A small image captioner, trained from scratch: encoder moe expert_choice, batches of 64.
Rows from block 6 of the text decoder of a small image captioner, named by matrix and row number. Rows with one number belong to one neuron. Each number is 128 + 32 x the weight over its row's rms, rounded and kept within 0 to 255. All counts start at 0. Numbers have three digits each.
Before each neuron's rows are labels from the 100 texts, of 14976, where the neuron reaches its highest value: "tokens" is the input token at the peak. Only what is clearly more common there than usual is listed. The data: photos with spoken descriptions (Open Images, Localized Narratives). In brackets: how many of the 100.
# fc1: MLP up (decoder.blocks.6.mlp.fc1.weight, 384x128), inputs 0-63
# fc2: MLP down (decoder.blocks.6.mlp.fc2.weight, 128x384, transposed), outputs 0-63

tokens: "at" (84); "on" (9)
fc1.105:190096119128103128144154128107128115128091169090168153148174145135070180128128186128128148082128206173128128128128057114128100187072112163128072102128128128112128085128170136118128128128091242
fc2.105:197087143128128128098128128128128037128128083084134128165103128128083128128128128128184068128151072128128128128106128073155103114160190181128128099178175128128184055147175142099128181166128128

tokens: "at" (25); "holding" (16); "posing" (10); "looking" (10)
fc1.266:128162104089160128235089068128128128128073118104128178128169096093128128128059170128112128128128159095158194128095102100128189128128128128138152128160158128128128128128128128128128128128128206
fc2.266:128113128128077128073128157157128128163114128128188097128184081128089182131128128111093153148195085128128109128147201048087106140166128205156061186075128128162075128128100128084184186108128162

tokens: "taken" (100)
fc1.278:128128128128128128128103128128146128128024113128055178128069128128128073147145128105128128097085184128128128128072128178135128128128081159128189128128169151128128161122155172111064095047128172
fc2.278:107141128128184092128128128183177128166128168172128128128165086128128107101128128189109128083100128128061150128128166128192128128128128104161070128097181168060082128195128128128128128138128128

tokens: "view" (16); "side" (13); "corner" (12); "front" (8)
fc1.293:128111040076078168128164128128128106128128081161066128090128128092107128128128171128128128048128179174187128172164181102128128128128128128107128065154086156156128161092128128128089166181128207
fc2.293:158173128168128128102083206140128094187117128163128128079168184128128153128128189176185097128128128090085051116151057113128128075128128128057128128128128156128128206128148179128128071142101092

tokens: "a" (14); "are" (13); "hand" (10); "light" (7)
fc1.112:153178128128128128128128183186128159155183091083184092153128128110128159178128158179128128176128128128128118076128096096128128152128177128098128128128128100072128085189128170167128095128080109
fc2.112:074128056128128128128128090097057128108128128128128164175128128201128188083064128101128078057129128128167234128128098128191128186112128128128172128128128109164162128128128072163128128161195081

tokens: "white" (20); "red" (12); "other" (10)
fc1.72:148128128128128128128070128128128178128128128087128099128128128091128153128096128088173128128128128128095128173128044194128128065171168117128100128176164128102128128158128128128128040049079128
fc2.72:128184128128160187136128090062128128113128128177156128196116128082179146060128128128128128077129161194128128128179147128157198125165102048166128128128128152141080146128128119128128075128128128

tokens: "a" (46); "," (15); "with" (13)
fc1.10:128128128128149128128161128156128176171128186128128128078128128151128128128094128128128174128128128108159103084116128128108128097072128183128128187128191128064128075140128188163140068069075128
fc2.10:128128068088128169128128094128059128119128157128128128128092128211171152128067070128128088128057128128128128128170141153198099128128128128136174133128079167128128128128062149128050175202161128

tokens: "and" (47); "is" (34); "." (13)
fc1.314:128086058128177095147128128099082191128128128067128162091103079128084128128169161076061145158097177113167128128180128149128096133054218154128118166128162161154128128128128128166162128154128093
fc2.314:073109103087128128128163168128109128072128164050128176128128102081128177105128015128068071128076134128185147128144128128128128172096154128130128128128173178128082120128146128128113128128128080

tokens: "glass" (35); "food" (28); "served" (8)
fc1.188:128128128128128128128113128184139163076145128128128107128149128078128128128128068128197128200109104076128148128128043172128128128128128128128128128128128207128128128128064155163090075128128177
fc2.188:128079087196128148128128128128152128128128128128194128128117128094236128128128176128128128128128095128128102097128128128174158151128128128141128128078067175128166128166071128128156128128128169

tokens: "table" (42); "image" (15); "," (11)
fc1.181:201128128149128128128093128128156154158128196087128090067128128128093155202128163216160128128128128128092114097128093196128128128106173128163096188166128086095128058175160128128128128128104128
fc2.181:105068083091128128128144128128128113128160128128053128128128188152128056128086177100128128128128074128069159157119128128128128128170120088135128068128074128157199128128065128072128128128128182

tokens: "in" (100)
fc1.21:162138195159088128150198093128128128118128135128128128146128111093128150102160128075156142128128128120098192128128083128106154153118177066128128128143086067088128128103153128136116073128128128
fc2.21:186128170128099128096161052128128070128128173189128128128128106128083128086182128128128128128128183128128191102122128103071128106178128128128128128215128102128096128128128059176159085128107111

tokens: "is" (33); "something" (14); "are" (9)
fc1.333:128128128128144097099128155197128098128147128159128155128155128097128128128128187128170128128128156128128124166142163128128146157063128128128059099128102128084128048183114172187055136128077131
fc2.333:111128128159148067128128097128164128128153128128128128167087128073184149128128128128118128128081128089128128153128167158128128077093087160088095158160088073054179183128097196176128177083128128

tokens: "," (16); "drawing" (8); "painting" (8); "collage" (8)
fc1.79:128138102128128128083138078128181128128128164128128103128186128098128128128164181128128173151066073063101128170080128155128128097128170128128087128128128095128194128128181158142128128128137128
fc2.79:167128076128117076128094090149079128128128128175128150128099109109128128128099163149128089128128128172068128128128208085128128128128128086197095035128106202128166128128091128128128128197128128

tokens: "in" (85)
fc1.38:153128163128149128128097090128128128107128094151160128166057128085112080128103158128128112128177153128161128105054128174073159072101128079156151128033088089067167128186104170188128128154081128
fc2.38:078128161093128077217138175128167085128152128128128101128128128053128128146105075128084224040079183168128050189128128128093108100128128172128128153104128095099128128066128128088158125128128199

tokens: "water" (33); "right" (19); "left" (11)
fc1.210:082128120128128128128128156128063185128128182158128163128201155117128173120165128131128161128051128168128117108128049128180174155102128128087076128128128128128153128181088128128024074073071175
fc2.210:095128156128128128128128094161111128128168128128128184128181128128045128128149128128128128128088074172098128160087031156128128164128091186128155128183128128148128128128108181151060101078128093

tokens: "a" (31); "are" (20); "is" (9)
fc1.180:147160128128128229106128128208128128093146128128128093082128128084092089128128128128078091128088159177213101120128177128108146128128071128128128128128128128128169118089084128128128128128106128
fc2.180:157128090165128128128128166128128128184128128163078099128128143128073128213128128083128128165128095151177204170092080092128149128091128096128128200128164180162116128166128054176128128075128089

tokens: "a" (91)
fc1.191:128143128170159181128128066166128163128114128085191112128128097186128076204128128128128182128128068128159190128128068150128170128128152162128128137188128090097128155128092128147128109104128185
fc2.191:128178062198115093128128128128128128099166112128169096156036111128128128151128163128128177150183128128159173103115115191120144064186128128159128096128128153128149206188128128118128128128128145

tokens: "in" (100)
fc1.320:178128128128098083128128128109171128128128137204185128128128168128128128064128175128095083141128128128128128088128128159098089181154160128190128148070128179154110078168145128188187155128128128
fc2.320:128128128156128128152162108128056099170157128128128197128128154162073174076199100179128128128102128128128128128128146128128045128170128128128046168173191203128187128155194128093128176149128128

tokens: "and" (56); "picture" (7)
fc1.121:128091128128128176128128128198151192128173108091128077128128128128128190157200170128128128175066194128128128128079060128128128128094197188128128161090128128102181084128128128128146075128093128
fc2.121:128087157128128128128101127089128107081100128124099128191128141128162128112128128115091128118128128083128128128183128128128174128094109121233163167109128128211148128128128063173128175109146076

tokens: "is" (28); "wearing" (17); "," (15); "are" (13)
fc1.86:098095128128160128094119160128128154128128128106128128128116128128128086128128160128128048095090174203128128104128180184097128166128082128108099111063038128060128096128128149111091178157128128
fc2.86:098128182165189091197128128070187128079134128128143178087128176106207128151110169128128128128128128128114128128112128128128128128128128128091160128155103128128117128128128188108176128128128128

tokens: "are" (46); "looks" (15); "lights" (7)
fc1.325:128168161128128089128128128140183128128216156128191072076128128093056172138128174128128128191099079148180047128065097128108103095096128173128083093128160128053128090171211128128172158128118128
fc2.325:146128098071103128128128128087128128128128165168033128128075170162187128088070128182128038072128128128082128103087152044128128128128128128139128052128128128128128128128128068128075212174196128

tokens: "are" (13); "projector" (8)
fc1.358:112128128157152128128128128128233128128183184179128109128091128128059158173160128151128100128062128128183096105086102128083148128128194192186111128087128076128128128128227128128128128089128128
fc2.358:097076094067128128128128128128128142128128112158128128128075128128128128128128128128128128128128103145128063084214128017128166128128128110157128100117128169183062074064099128128141191128156168

tokens: "in" (51); "the" (29)
fc1.329:128128128150151092165128101128128144076106128108128172159108128054128106128128147128128128055128220154128097128128185204097156128103099166128128128128128097106137112079080158186128128128057169
fc2.329:128128178151090102145070128128128149128128096183077128237172162067139106158128128128047171067128128128128128128162180128106128128128105128068162128128128159157128083150096128073160128128153079

tokens: "and" (54); "an" (24)
fc1.342:104128128183128164128128175128128128230153128076208047128128098092128128128128128128143128149128128128128128141128128140128092161173128174128105157067128128128128000128103080153086128128109177
fc2.342:128128163128188128128128128128160079128128074128075128074023128128115128128128078072118128146128128048154193186147103196170128153128128128128128128161128128128176037128097068128077154072128128

tokens: "looks" (23); "id" (17); "looking" (11); "decorative" (10)
fc1.170:087128124137128154128114128153066128128128128128192128128198128128143128128089064128128128235161080128128137128155128152128128104128193128175096085128128188128147082198112109128095132144128180
fc2.170:128183128128128128128088057114115066128109128091158128128128128092128187054075128128128128143128064128084128107128128184182189128128120174172150128128128128239128128128128180143092076128128128

tokens: "and" (52); "a" (21); "," (8); "can" (7)
fc1.61:086128151128145128153100128075128128158128128071128128175101142101128128128123128128095128195128216173231070080155104128128112128128115076128169089166162128128128128174171128128128128170128092
fc2.61:128091128128128076069087156166160128128128128117187108128128128128128157121128077085067174128170082083128077128197108128059128128087128128128128128049216183196064128128174073128128128128068128

tokens: "which" (61); "a" (34)
fc1.263:128104014173170128128167112179100128160132085167128128128155128171117128103164128072114205061058113105128238160128125160128187128128128128128128135185128128128197170108107151128078128128128128
fc2.263:154167128170128136128128188157164128128177158128128036099159091192185186147128160128128067128084061191114156128128128092128182170148128128128128128128128180128076163128103128177128128103128097

tokens: "in" (34); "playing" (17); "is" (12); "on" (11)
fc1.347:128136128128174128163150035200128165128148128073102128128128128105164128083098149128128170128193177157147128109113128128119128128052128128088128074197150090141090128117145209128128069128128171
fc2.347:142128148160098112058100059163081093128128088176128102188128128109151084093128102165128128128166160122150142128106184128128128108128088128162128162128118193192128177161128158109128089088189054

tokens: "see" (21); "near" (20); "beside" (18); "around" (13)
fc1.156:179170128128106128128128128128128168166128128128201140128128041167128189074169128128085168128128128128195147159128128128128090168128194161128128172152128101201128128128128128128180128128099128
fc2.156:163128128128128128168128162128145083155128167128062174128145128150128128089162128128128048128177128088128128194184128015128134128128132101128128128140128128128086102128128128032128128128071113

tokens: "two" (23); "three" (16); "in" (11); "2" (10)
fc1.352:128128128084128218128155071114145074128128128128055128128065128128128048189128128128099128128128089101106128128077089186188128091128128055207128128067128128161150128128061113168128128098128158
fc2.352:128092128128128128188128084128164094128128128104128169128128159070128128074127128080128208128128128128064128100128128155148198104128219170128128128128161128081155162128128216069128128128112156

tokens: "and" (37); "beside" (12); "think" (9); "behind" (8)
fc1.297:183052055128148110128128108128094128128128128148128128128108128166128128128128128174128070123188100128128173160128128102205128128128164128128128128046067128128108128128128128095128192223128154
fc2.297:128128128144140128128128128128128128136128128166128096035076078235128128091128071128128109171150060128128128128173128104110128109128128128094144128128172085159090128128128128055152150083067179

tokens: "which" (83)
fc1.99:178128128178128059109177128128132102072173128128151128128128128128118156164091128077232128171150078106128085177128128128128103128088142128128095128128065070078165154128091184179099128128078123
fc2.99:128181111128128136128224143128128128128137171100180128128128128128128128184128128128128128128149156128196102186128211128128156168092128128128105128128058107158202195142135111128100128169102128

tokens: "water" (32); "buildings" (7)
fc1.277:128080128102128166128206128128067128053128128167092128128128128120162065128137128065089128128128128128156110156128128163222128155090098128167128128128150128091128151033128075128067091117088128
fc2.277:105217128128164128128164128169128128158128128153099128128065092128099175128186153128128185228075124046128100140080072128066085123052128171166128128128170128128097100162165149128083128128096128

tokens: "we" (78); "can" (21)
fc1.318:178092128105128128128128050128145128128060128077187128128128088128128191147098128128128128128128192128128128068128128128163147064095183128109128128161174128084128128157072128179175128128128128
fc2.318:128128128090162128066096087091144063098128128070095128176128128128170091128102128128065172164106128128062122128128037140128128128128096128169166140103128104128128178074128128128174095161128094

tokens: "and" (49); "," (10)
fc1.74:128160128128128183014090186128128128128200128092155091163128128128128170128213128208147113128128081177128128137052074096128099090128173128128103159128128128163066088207128128128128128105128128
fc2.74:128128163128128128128128128115128054128096128128128167201128150128062172128128115104164128128161128128089128161128128128128128128128053170162147110128128159174100165161128128089128128128178128

tokens: "at" (28); "dark" (16); "the" (15); "cloudy" (11)
fc1.100:128054056163136128056157128157095128124155148141176128128128105128128128095110128128107128128150128199128128128128128128099174128153128147075128074128128128078115128122170153128049068128128255
fc2.100:128128147128178128181128128128128166128128128144128128105094129128128128105128112140128128128194128108169128128087128089128128128072101128128128090113082173128199069093184190088183128096128128

tokens: "a" (74); "and" (19)
fc1.224:128177128128185076089128128169183174128128128108128095084094137128128128128128179128192178141128128128105104095128092128128055081128095128128128128128128080128157128218128128175128128128028128
fc2.224:137161071197094128128173128107128128116119147162163128161102183128163095096128128128142072102128172128128176128128128168109075128128114164123178033111077128128213141128128092128160196128128178

tokens: "white" (43); "black" (25)
fc1.88:128155128128128103128128132128159177099128128117128128150106094128128128128175128146128189142103128128050161128155086150149187073104196128106128177128128069128128102128064149118113096128128187
fc2.88:128206128128128128199128067128094152128128128157182128213128174225128177136096149094128128128096140128128128071128128167168128128050128128128199103128128077073128128200109169128079128073202183

tokens: "the" (25); "," (10); "a" (10); "for" (10)
fc1.365:128181128163128128128096128184168105089200195128128128069093128173128128128128128128197128128128057128106128150078128128128128128062128128128177179128128084128128080128168128185128128157128073
fc2.365:128128063128070154128149128178106128157128128172125128067128145166108128128089077128181046128195128128128128128128145128128128128076128084087219061115128128128128128095135200090128128167128165

tokens: "taken" (38); "riding" (33)
fc1.350:128128063184190128154065128128128150161189080165077128153128128090163143173128128128106128128089091128121128128128171128090199128128128128100128128172128128100128128091128188128059106046128128
fc2.350:095128128128128156174101128152182035128159128166180179163181170094158120096128128101128100128128083200054157125128094094101172128108128173096068107082148166128151144128153163128149128128128092

tokens: "right" (31); "left" (22); "-" (19)
fc1.113:184171128128099128128094128128072162128128079171128128163155102159128174084184128128128128128010128210168101128140128156128128105128175128028128179128128128128128128128094128128128128128162128
fc2.113:128115128128128153099128200159128154128090090185101128092160185094098177065128063128098128093128128128128092159081147128128182086128128106128170161103128128128099099091128128128164128128160059

tokens: "are" (19); "two" (13); "not" (11); "goal" (8)
fc1.17:128128148128128128180128128168128128100139128111076174120128072128128114145128128176128128128128184128094090092099128141128182128108100154128085128171132091128128085128128093128069074128073150
fc2.17:128128164097128086193158128128128150175193128048128128128128128187128128128154128128128128128128128062090168175128128128128080131078128189185128181128128061113176083151128128128145086128128128

tokens: "are" (42); "is" (30)
fc1.127:167195145189128141090091128191128190128092128128128128100128128128128128128187204128128128128128072097148128128128105128095128128128128128128154128076128104128128098128128172128084128128065128
fc2.127:101156128128097128128128219128098128128128101186128128128118189084167106094144128128128090128208128128129168134171128035128128128128141128128187128120128128128073134128128128175128128093128128

tokens: "a" (70); "the" (15); "we" (9)
fc1.134:065080128111190128068128128128091128104079128128115128146104128128128106172128093128128128128099128148096189128128105128177128128128110117076158128128128180192227128172094128176033086105149128
fc2.134:171084184146128128128128060128128128153128187165128128128128164128128128128095141208087128128115070128067128128074104136167052128128128153151128128128210128138128128155148128176128155128093116

tokens: "white" (34); "cream" (9); "red" (8)
fc1.158:164171128116128075128063128128176128153159196061169128128128092128128196169128167128146128201128083066128055108128079157075128128128128128076128128128128098128128092159166156110144128112128128
fc2.158:128128078094090191128128128067059128128090128128128128177128170128172128128089128128074079098187174144128163128128128128167128080175128093135160060098089128128128128092106095128145152150128128

tokens: "in" (75)
fc1.378:171128128128098128128128128116146167165128128132128035100153128128084128128128138128212174128135128128106128128128171128128155084128159128105184161162089099094145078115073128164128076087125153
fc2.378:154128128102128128128128019128128161128128128199033143128128128096128128080185102147128128128128128079128128128128070128128128078128128100154128128163128128151128057114147060132094087128180128

tokens: "image" (38); "person" (16); "people" (9)
fc1.85:128128128128128128128128165173087128128128059162128095128128128128128163128128128128185075128128057193188128128150128157174032128169128091106128156044128128128128037128051183128128128128128095
fc2.85:191128128128095128207090198128162128149128092128128128097159128128086128128128089128128128128118092093128128128128164084128058128128128050179164192128071206159094161111128128036128095056128109

tokens: "taken" (19); "sitting" (17); "standing" (14); "." (14)
fc1.287:114066030067128128078128128128128095180128128177114215128128163201150121128140128128094128094153099154128128103158128128196128128128087207194073128128149128187128128128128128128128128128103128
fc2.287:171097162128128086128128189164128128150164156128128128128083128093128100128128081063166192156079150128145128128184128074068128128128128128128093205089172128128078128128128106128186128128167128

tokens: "image" (50); "it" (49)
fc1.214:200050063128086118074128181144128128128132128169139093128128128141128189128066128065210128128128128099128128168165128128128128128128130089128079090089056201077186128128128128128128156128128128
fc2.214:197128075149128128127128170103188128161225086102189065128128147160103128128099128060178079128128128128184062128128128128128068128128128128089128128178128165175128128160128128147178059128128128

tokens: "right" (68); "left" (29)
fc1.303:128128128178117090088128154133128133163128128091128128105128128071107162128211166128128128171155074076166128111128128128143128128089177128128083097154128099128109128128153128170099091128083128
fc2.303:128161128128168140146084189102076128128099070056077128128128128079172128083092092128128128106128128128128128171142082133128128053128128128128128128128084128128162196128150128128128128160200128

tokens: "we" (99)
fc1.138:113119128128128128084128128128128128177078102128107128128112084174128146147109210172197059128128128128128128139128081128128128128128201128058089121164107128146102109128169158128146189081084128
fc2.138:042128146144195128128128128063111109178091099158128071182143128082190128128128144128128111128128125147057097110088128090128128208100187113128128128128085128128169174084162173128128151128121128

tokens: "," (83); "the" (16)
fc1.265:081145128128128161128162128085128128128128128128057150128068072128128128128138128177058128128178167128172073168128175106128128128128128151128128128162128191128193128128069144128128132128243128
fc2.265:128128128070128128128128128204128128128164128196155128099128090146128150128090128128090128128218128128120089128093128057128128090186061183105058104190128144085128186128194128128103128128155082

tokens: "," (31); "of" (28); "in" (13); "people" (8)
fc1.3:128054188228128128043122128187142182128187128092128128085128083128086128160128128175128094084128068137084128128088155128128079084128187178128128128128128128076128128156128128128128128128119069
fc2.3:128111128147128128075128128128128128128095097128082128128106153184128082128128128128085128128199079128097197128128128045186128128097117105128166105128128128128037158096106128128083128179128148

tokens: "glass" (15); "table" (10)
fc1.276:158040090128128109128128054128096095084154136147100178128128159169128071128141128128077128128128082128128149128128144148128128158081061128180128128098128167128128128163128128128091160128100196
fc2.276:159059128082128128083128152103209128128128128128128089128128128128128128084128163128128128128128089128128102103128128128128050128072159128128118128111152128128090128128128128128161128167084184

tokens: "image" (60); "he" (17)
fc1.348:121128071150128215128128128128128128128128128116147100114128103095128128128079128109128177218128128102128188128128159128155175128066128128110128128128128128148159128128023158128055128128128154
fc2.348:128128074170150178128128090084062068128128128081128128172128128128166051155092087119090128128080128128128128115128151128192149128128099174128083128099146110176128023128055172177128145128157128

tokens: "blurred" (17); "here" (15); "trees" (15); "standing" (12)
fc1.28:128064128059128153128128089128151128156128128128128188128128128128076128128128128128064092128128169099206128128128128128128128076150052128189128128189101097157128128128160128073091128053128145
fc2.28:164172128097156128055128128128128128128128160128128128128184128128128128107128160079068128128128175128080128128128172055128128078128176128086128128145128128128128128128128128081128106128128056

tokens: "two" (19); "each" (14); "image" (12)
fc1.225:128086036128128128044167128165061088128151128128106113016128128128128075191189152174078128082128128094128128182128128155200105128101089175152128128128145153128111128128093089128092168128086162
fc2.225:128128128128182182066128128128211158166128181164128170128095185082124116128165128128128128128128154077128128128169136128128149162128128137090103128169151163084076128088173080152188066128217128

tokens: "is" (96)
fc1.367:128190128186131128171128128215128128128087128128128066199094128128128128128128128128128171128070128128091128128098182128128128128128084151055128128128128151128160128099128088094128128128086128
fc2.367:128128128079128115128107126035128043206128091084128095128097185229128128179128227128128186177128128128128183128067138173106128176104128183128128128128128068146102159128128186150090111128193128

tokens: "water" (18); "the" (17); "electronic" (11); "wrist" (10)
fc1.160:128178081193128112159128087100088128173165181064128070128176146080084128128128194171128128128064087128128128128128128128128065128095138150072128165128146161128154128128128159128128128128128176
fc2.160:128150078128128155128128128138094128089128103199149128128128166128128128128128128111128072105128102183128128128090145128103180155166128092128164069094053093128128158114108128176087208110128063

tokens: "is" (99)
fc1.141:098173158128128128086178128128128128107175196157128128128128128128175204072128128128128128216167096128106128128090079128090162128090128062128128128159100117128097077128102157156128128128067128
fc2.141:157128107128091102128128024100163103128103106128128190229128128107128128077094097093089128128128128128083134128128128128128128128164128128128171123167200128128172167094128128059070168181150128

tokens: "image" (31); "it" (23); "blue" (8)
fc1.213:160095128098171167082128103128128128128107128047128128128128070128111128128128128128128191185128128128181128175138128128128128149042128128179158128128128150128153128118103128173128054128128128
fc2.213:075058128128155128128128128035180128087093128128121205197128091128148107128088128146128128081167128128171078128166128128128128128128128128128151100128128176128128080128098128144128085086077128

tokens: "right" (63); "left" (22)
fc1.40:106128128205101128077128170164128128128128128128060128128186177053099128165187182128128128128128178128128128161128128148128128087128128152135128128128020106128128128128128078128067157137081128
fc2.40:149187163128128128128128180076128128128198076128128128143150128063103179128128128106128178128202128107128139175164128128128128128128166128128128093146091128091128184128128087128128185128191100

tokens: "two" (66); "three" (19); "2" (8)
fc1.129:153128206128128128128128128128193181186128128128114128063128128185128128186100128169128128189089128128083067128087128128168088128128128110128128128128099128128128128128151183151128173128078164
fc2.129:094089084128128173086181089128128128158112173224128128128128128128128073038128143056152121081105128107128178128128128177128128128058245189128066084128052125128128128150128128128128128150157128

tokens: "on" (53); "the" (23); "of" (11)
fc1.57:128128128128128194149128128105128128158128166128185179116221094128076128076128128128128095108128146197128128128128120128095128160158144092081128128128162080041169128111148165128181119165128128
fc2.57:160128077196094089165128166128105063077143128172172149108146110128128155095128160128128128210178079128128170059101139111086098128151128170128170128128170128128110128186154044073132128128120105

tokens: "on" (81)
fc1.223:163172128112107128128128128128128128128072128128128073128128128153061102103128128128128148128128098155152066128064128128128030075071128186128162085128070128141128128204097128173059093094143128
fc2.223:176165087102063128128128128128075060128065128118128128067119128128070093065128128128157128128188167128061105128106128128177105180093176179089128084141091128128067128098167128128152128171128194

tokens: "glass" (34); "is" (17)
fc1.212:128173128128128128107193092139128128128128059218092094128128163189175128128090168085191098128101128128128087146048128128083144167128128128101085102128139128150128128128087128128096117077128128
fc2.212:181174128150128162128167182128064134167128173147068085128084214128177128128128128128153076163071128154128137128070213128128128128084128128128128128108173128128097142128128128128098128128128128

tokens: "which" (32); "," (13); "seems" (11); "beside" (8)
fc1.116:162128128128082083089190128128128095103092076149138128071128097119128128128128087128128128128079128128160128128128206100191149128147128058128088128070128128055128128128128128190102128194128128
fc2.116:140061128128083128068128128128157163128173183128140110088128072128076128128180128128128128128128128128128128128000128128167128128128151128128128128114128105128128128128128128172152095180051164

tokens: "looks" (55); "wearing" (14); "in" (11); "look" (7)
fc1.235:128171128128150114128128058128128128128128205092128128083128128078128174128152128069128153175081142097128079091066144150115120073160128153128089148085128128099145090128095128169128128080128128
fc2.235:150128128110128147081110128092112092100128128128128094128077146128196128128119128128074128107068128067128128128128128128033128128137128094164142192109128193145073128128060128128112139159128128

tokens: "are" (47); "of" (10)
fc1.190:128212128198128128107128128128153098128143180094149069081199053113128128174128118214169128154128128128086185170089053151128128128128198128186128128128128128128077128128128088141128128094182128
fc2.190:128128128128128089128144094062104050115103083101128101181128128128128173143128171128211185128128128128095128128178128128128128128162128128148154128142158128128128213128128128065082131128195109

tokens: "image" (45); "bottom" (16)
fc1.192:117128096128128128128186128128093128053128128128180128165128128128195128162128128128128128162128146182128086193128064128128128168146128128168048163151102128092128128133128110151128046074081128
fc2.192:164147164061128106128179128165128128066128155173069128128107064128128057087128128160128170195049176128161128168128128194096128165128128128128103128163173128170110128096168128128128128128084128

tokens: "view" (10); "an" (9)
fc1.271:128128088128128128100151128128128128122059128128155128094128128128146054128128123128128100128128128159175153211149193128110128106128154128128128046128000128128178128079101098213111155128073174
fc2.271:170128128107128106128092128065095128171128176166147104050128128051128128128128128158128128128128128128128128159076128128128132094128128093100088128148156128128064171128155104128177095128091074

tokens: "the" (74)
fc1.151:128128128128128128154128128147128171128128166074128058128188128048128230128161197182179128128128088128110128155100128157068095074148128208128128128158128158084193099116128188128128128128128128
fc2.151:128162091071128128128107128128064094088118098150128128128128128124171104128044094128087089077128149115128128167128128085128128167128128083132128066092066128095096202128128166157128128147128128

tokens: "we" (97)
fc1.331:137083128231083106099128152090145206128146128181142051179128128149179184128197128106107159128128128215110128080097128111142128128093170090163096150092068128110143063128150099152146128128169128
fc2.331:088049109128066128128080139128128175142128128214128128094076128128128128104157128128128128188170068128128128128128101059182108128128084136103174128128185176183128128108128128144115165091105097

tokens: "water" (94)
fc1.359:128105090128123128128216128095161179128107128128128142185128103128090138128128128128068169128060128128175128172128128128144128128157055157066128135128128128128128128159128128128075153069096128
fc2.359:128098128128169093128128178150163128181128150146112128097128128128107168187128128102128090096128128128128128128128128085128109128075128128071103128064053145189069128122162111094140128128128109

tokens: "," (96)
fc1.228:177041128167159106128128084087084118128086128128128128113128036158128128128244128128083163128147186142128128135128097128128128091052128128161128128128128101128206111128128106128128107128153128
fc2.228:100128128047128128116128197160093128128128128099186128128128128128128116112181101128128128128173160092153109128088157032164158128094116113150149113065156146147086083128167128113115178191128128

tokens: "standing" (72); "we" (10); "it" (7)
fc1.312:128102128128185128128128096128142128128156128075128128128128128128128128104128128095096093128155128128128069066101076151227128128067187128155171169146172128098167128169128128156128071128093090
fc2.312:128122128128128128149166128128128128128128083072128128128128128218228128128128008074082128128128205106128089167173128128185128128099155166128128160075159128128147182128128104128128186166156041

tokens: "standing" (87)
fc1.241:128086128128189100128128156154128187147212128128128128079128090128075143156128171128168086128128128067165113128083173186186153095085128108086115167128156160128128043141128165128141128128128128
fc2.241:128091047128149183157128128137149128086128128182128128128185128128157128063115094128128182128128166128180184158128128212193128128128128128128094128064108178128143079103128128128128128142183128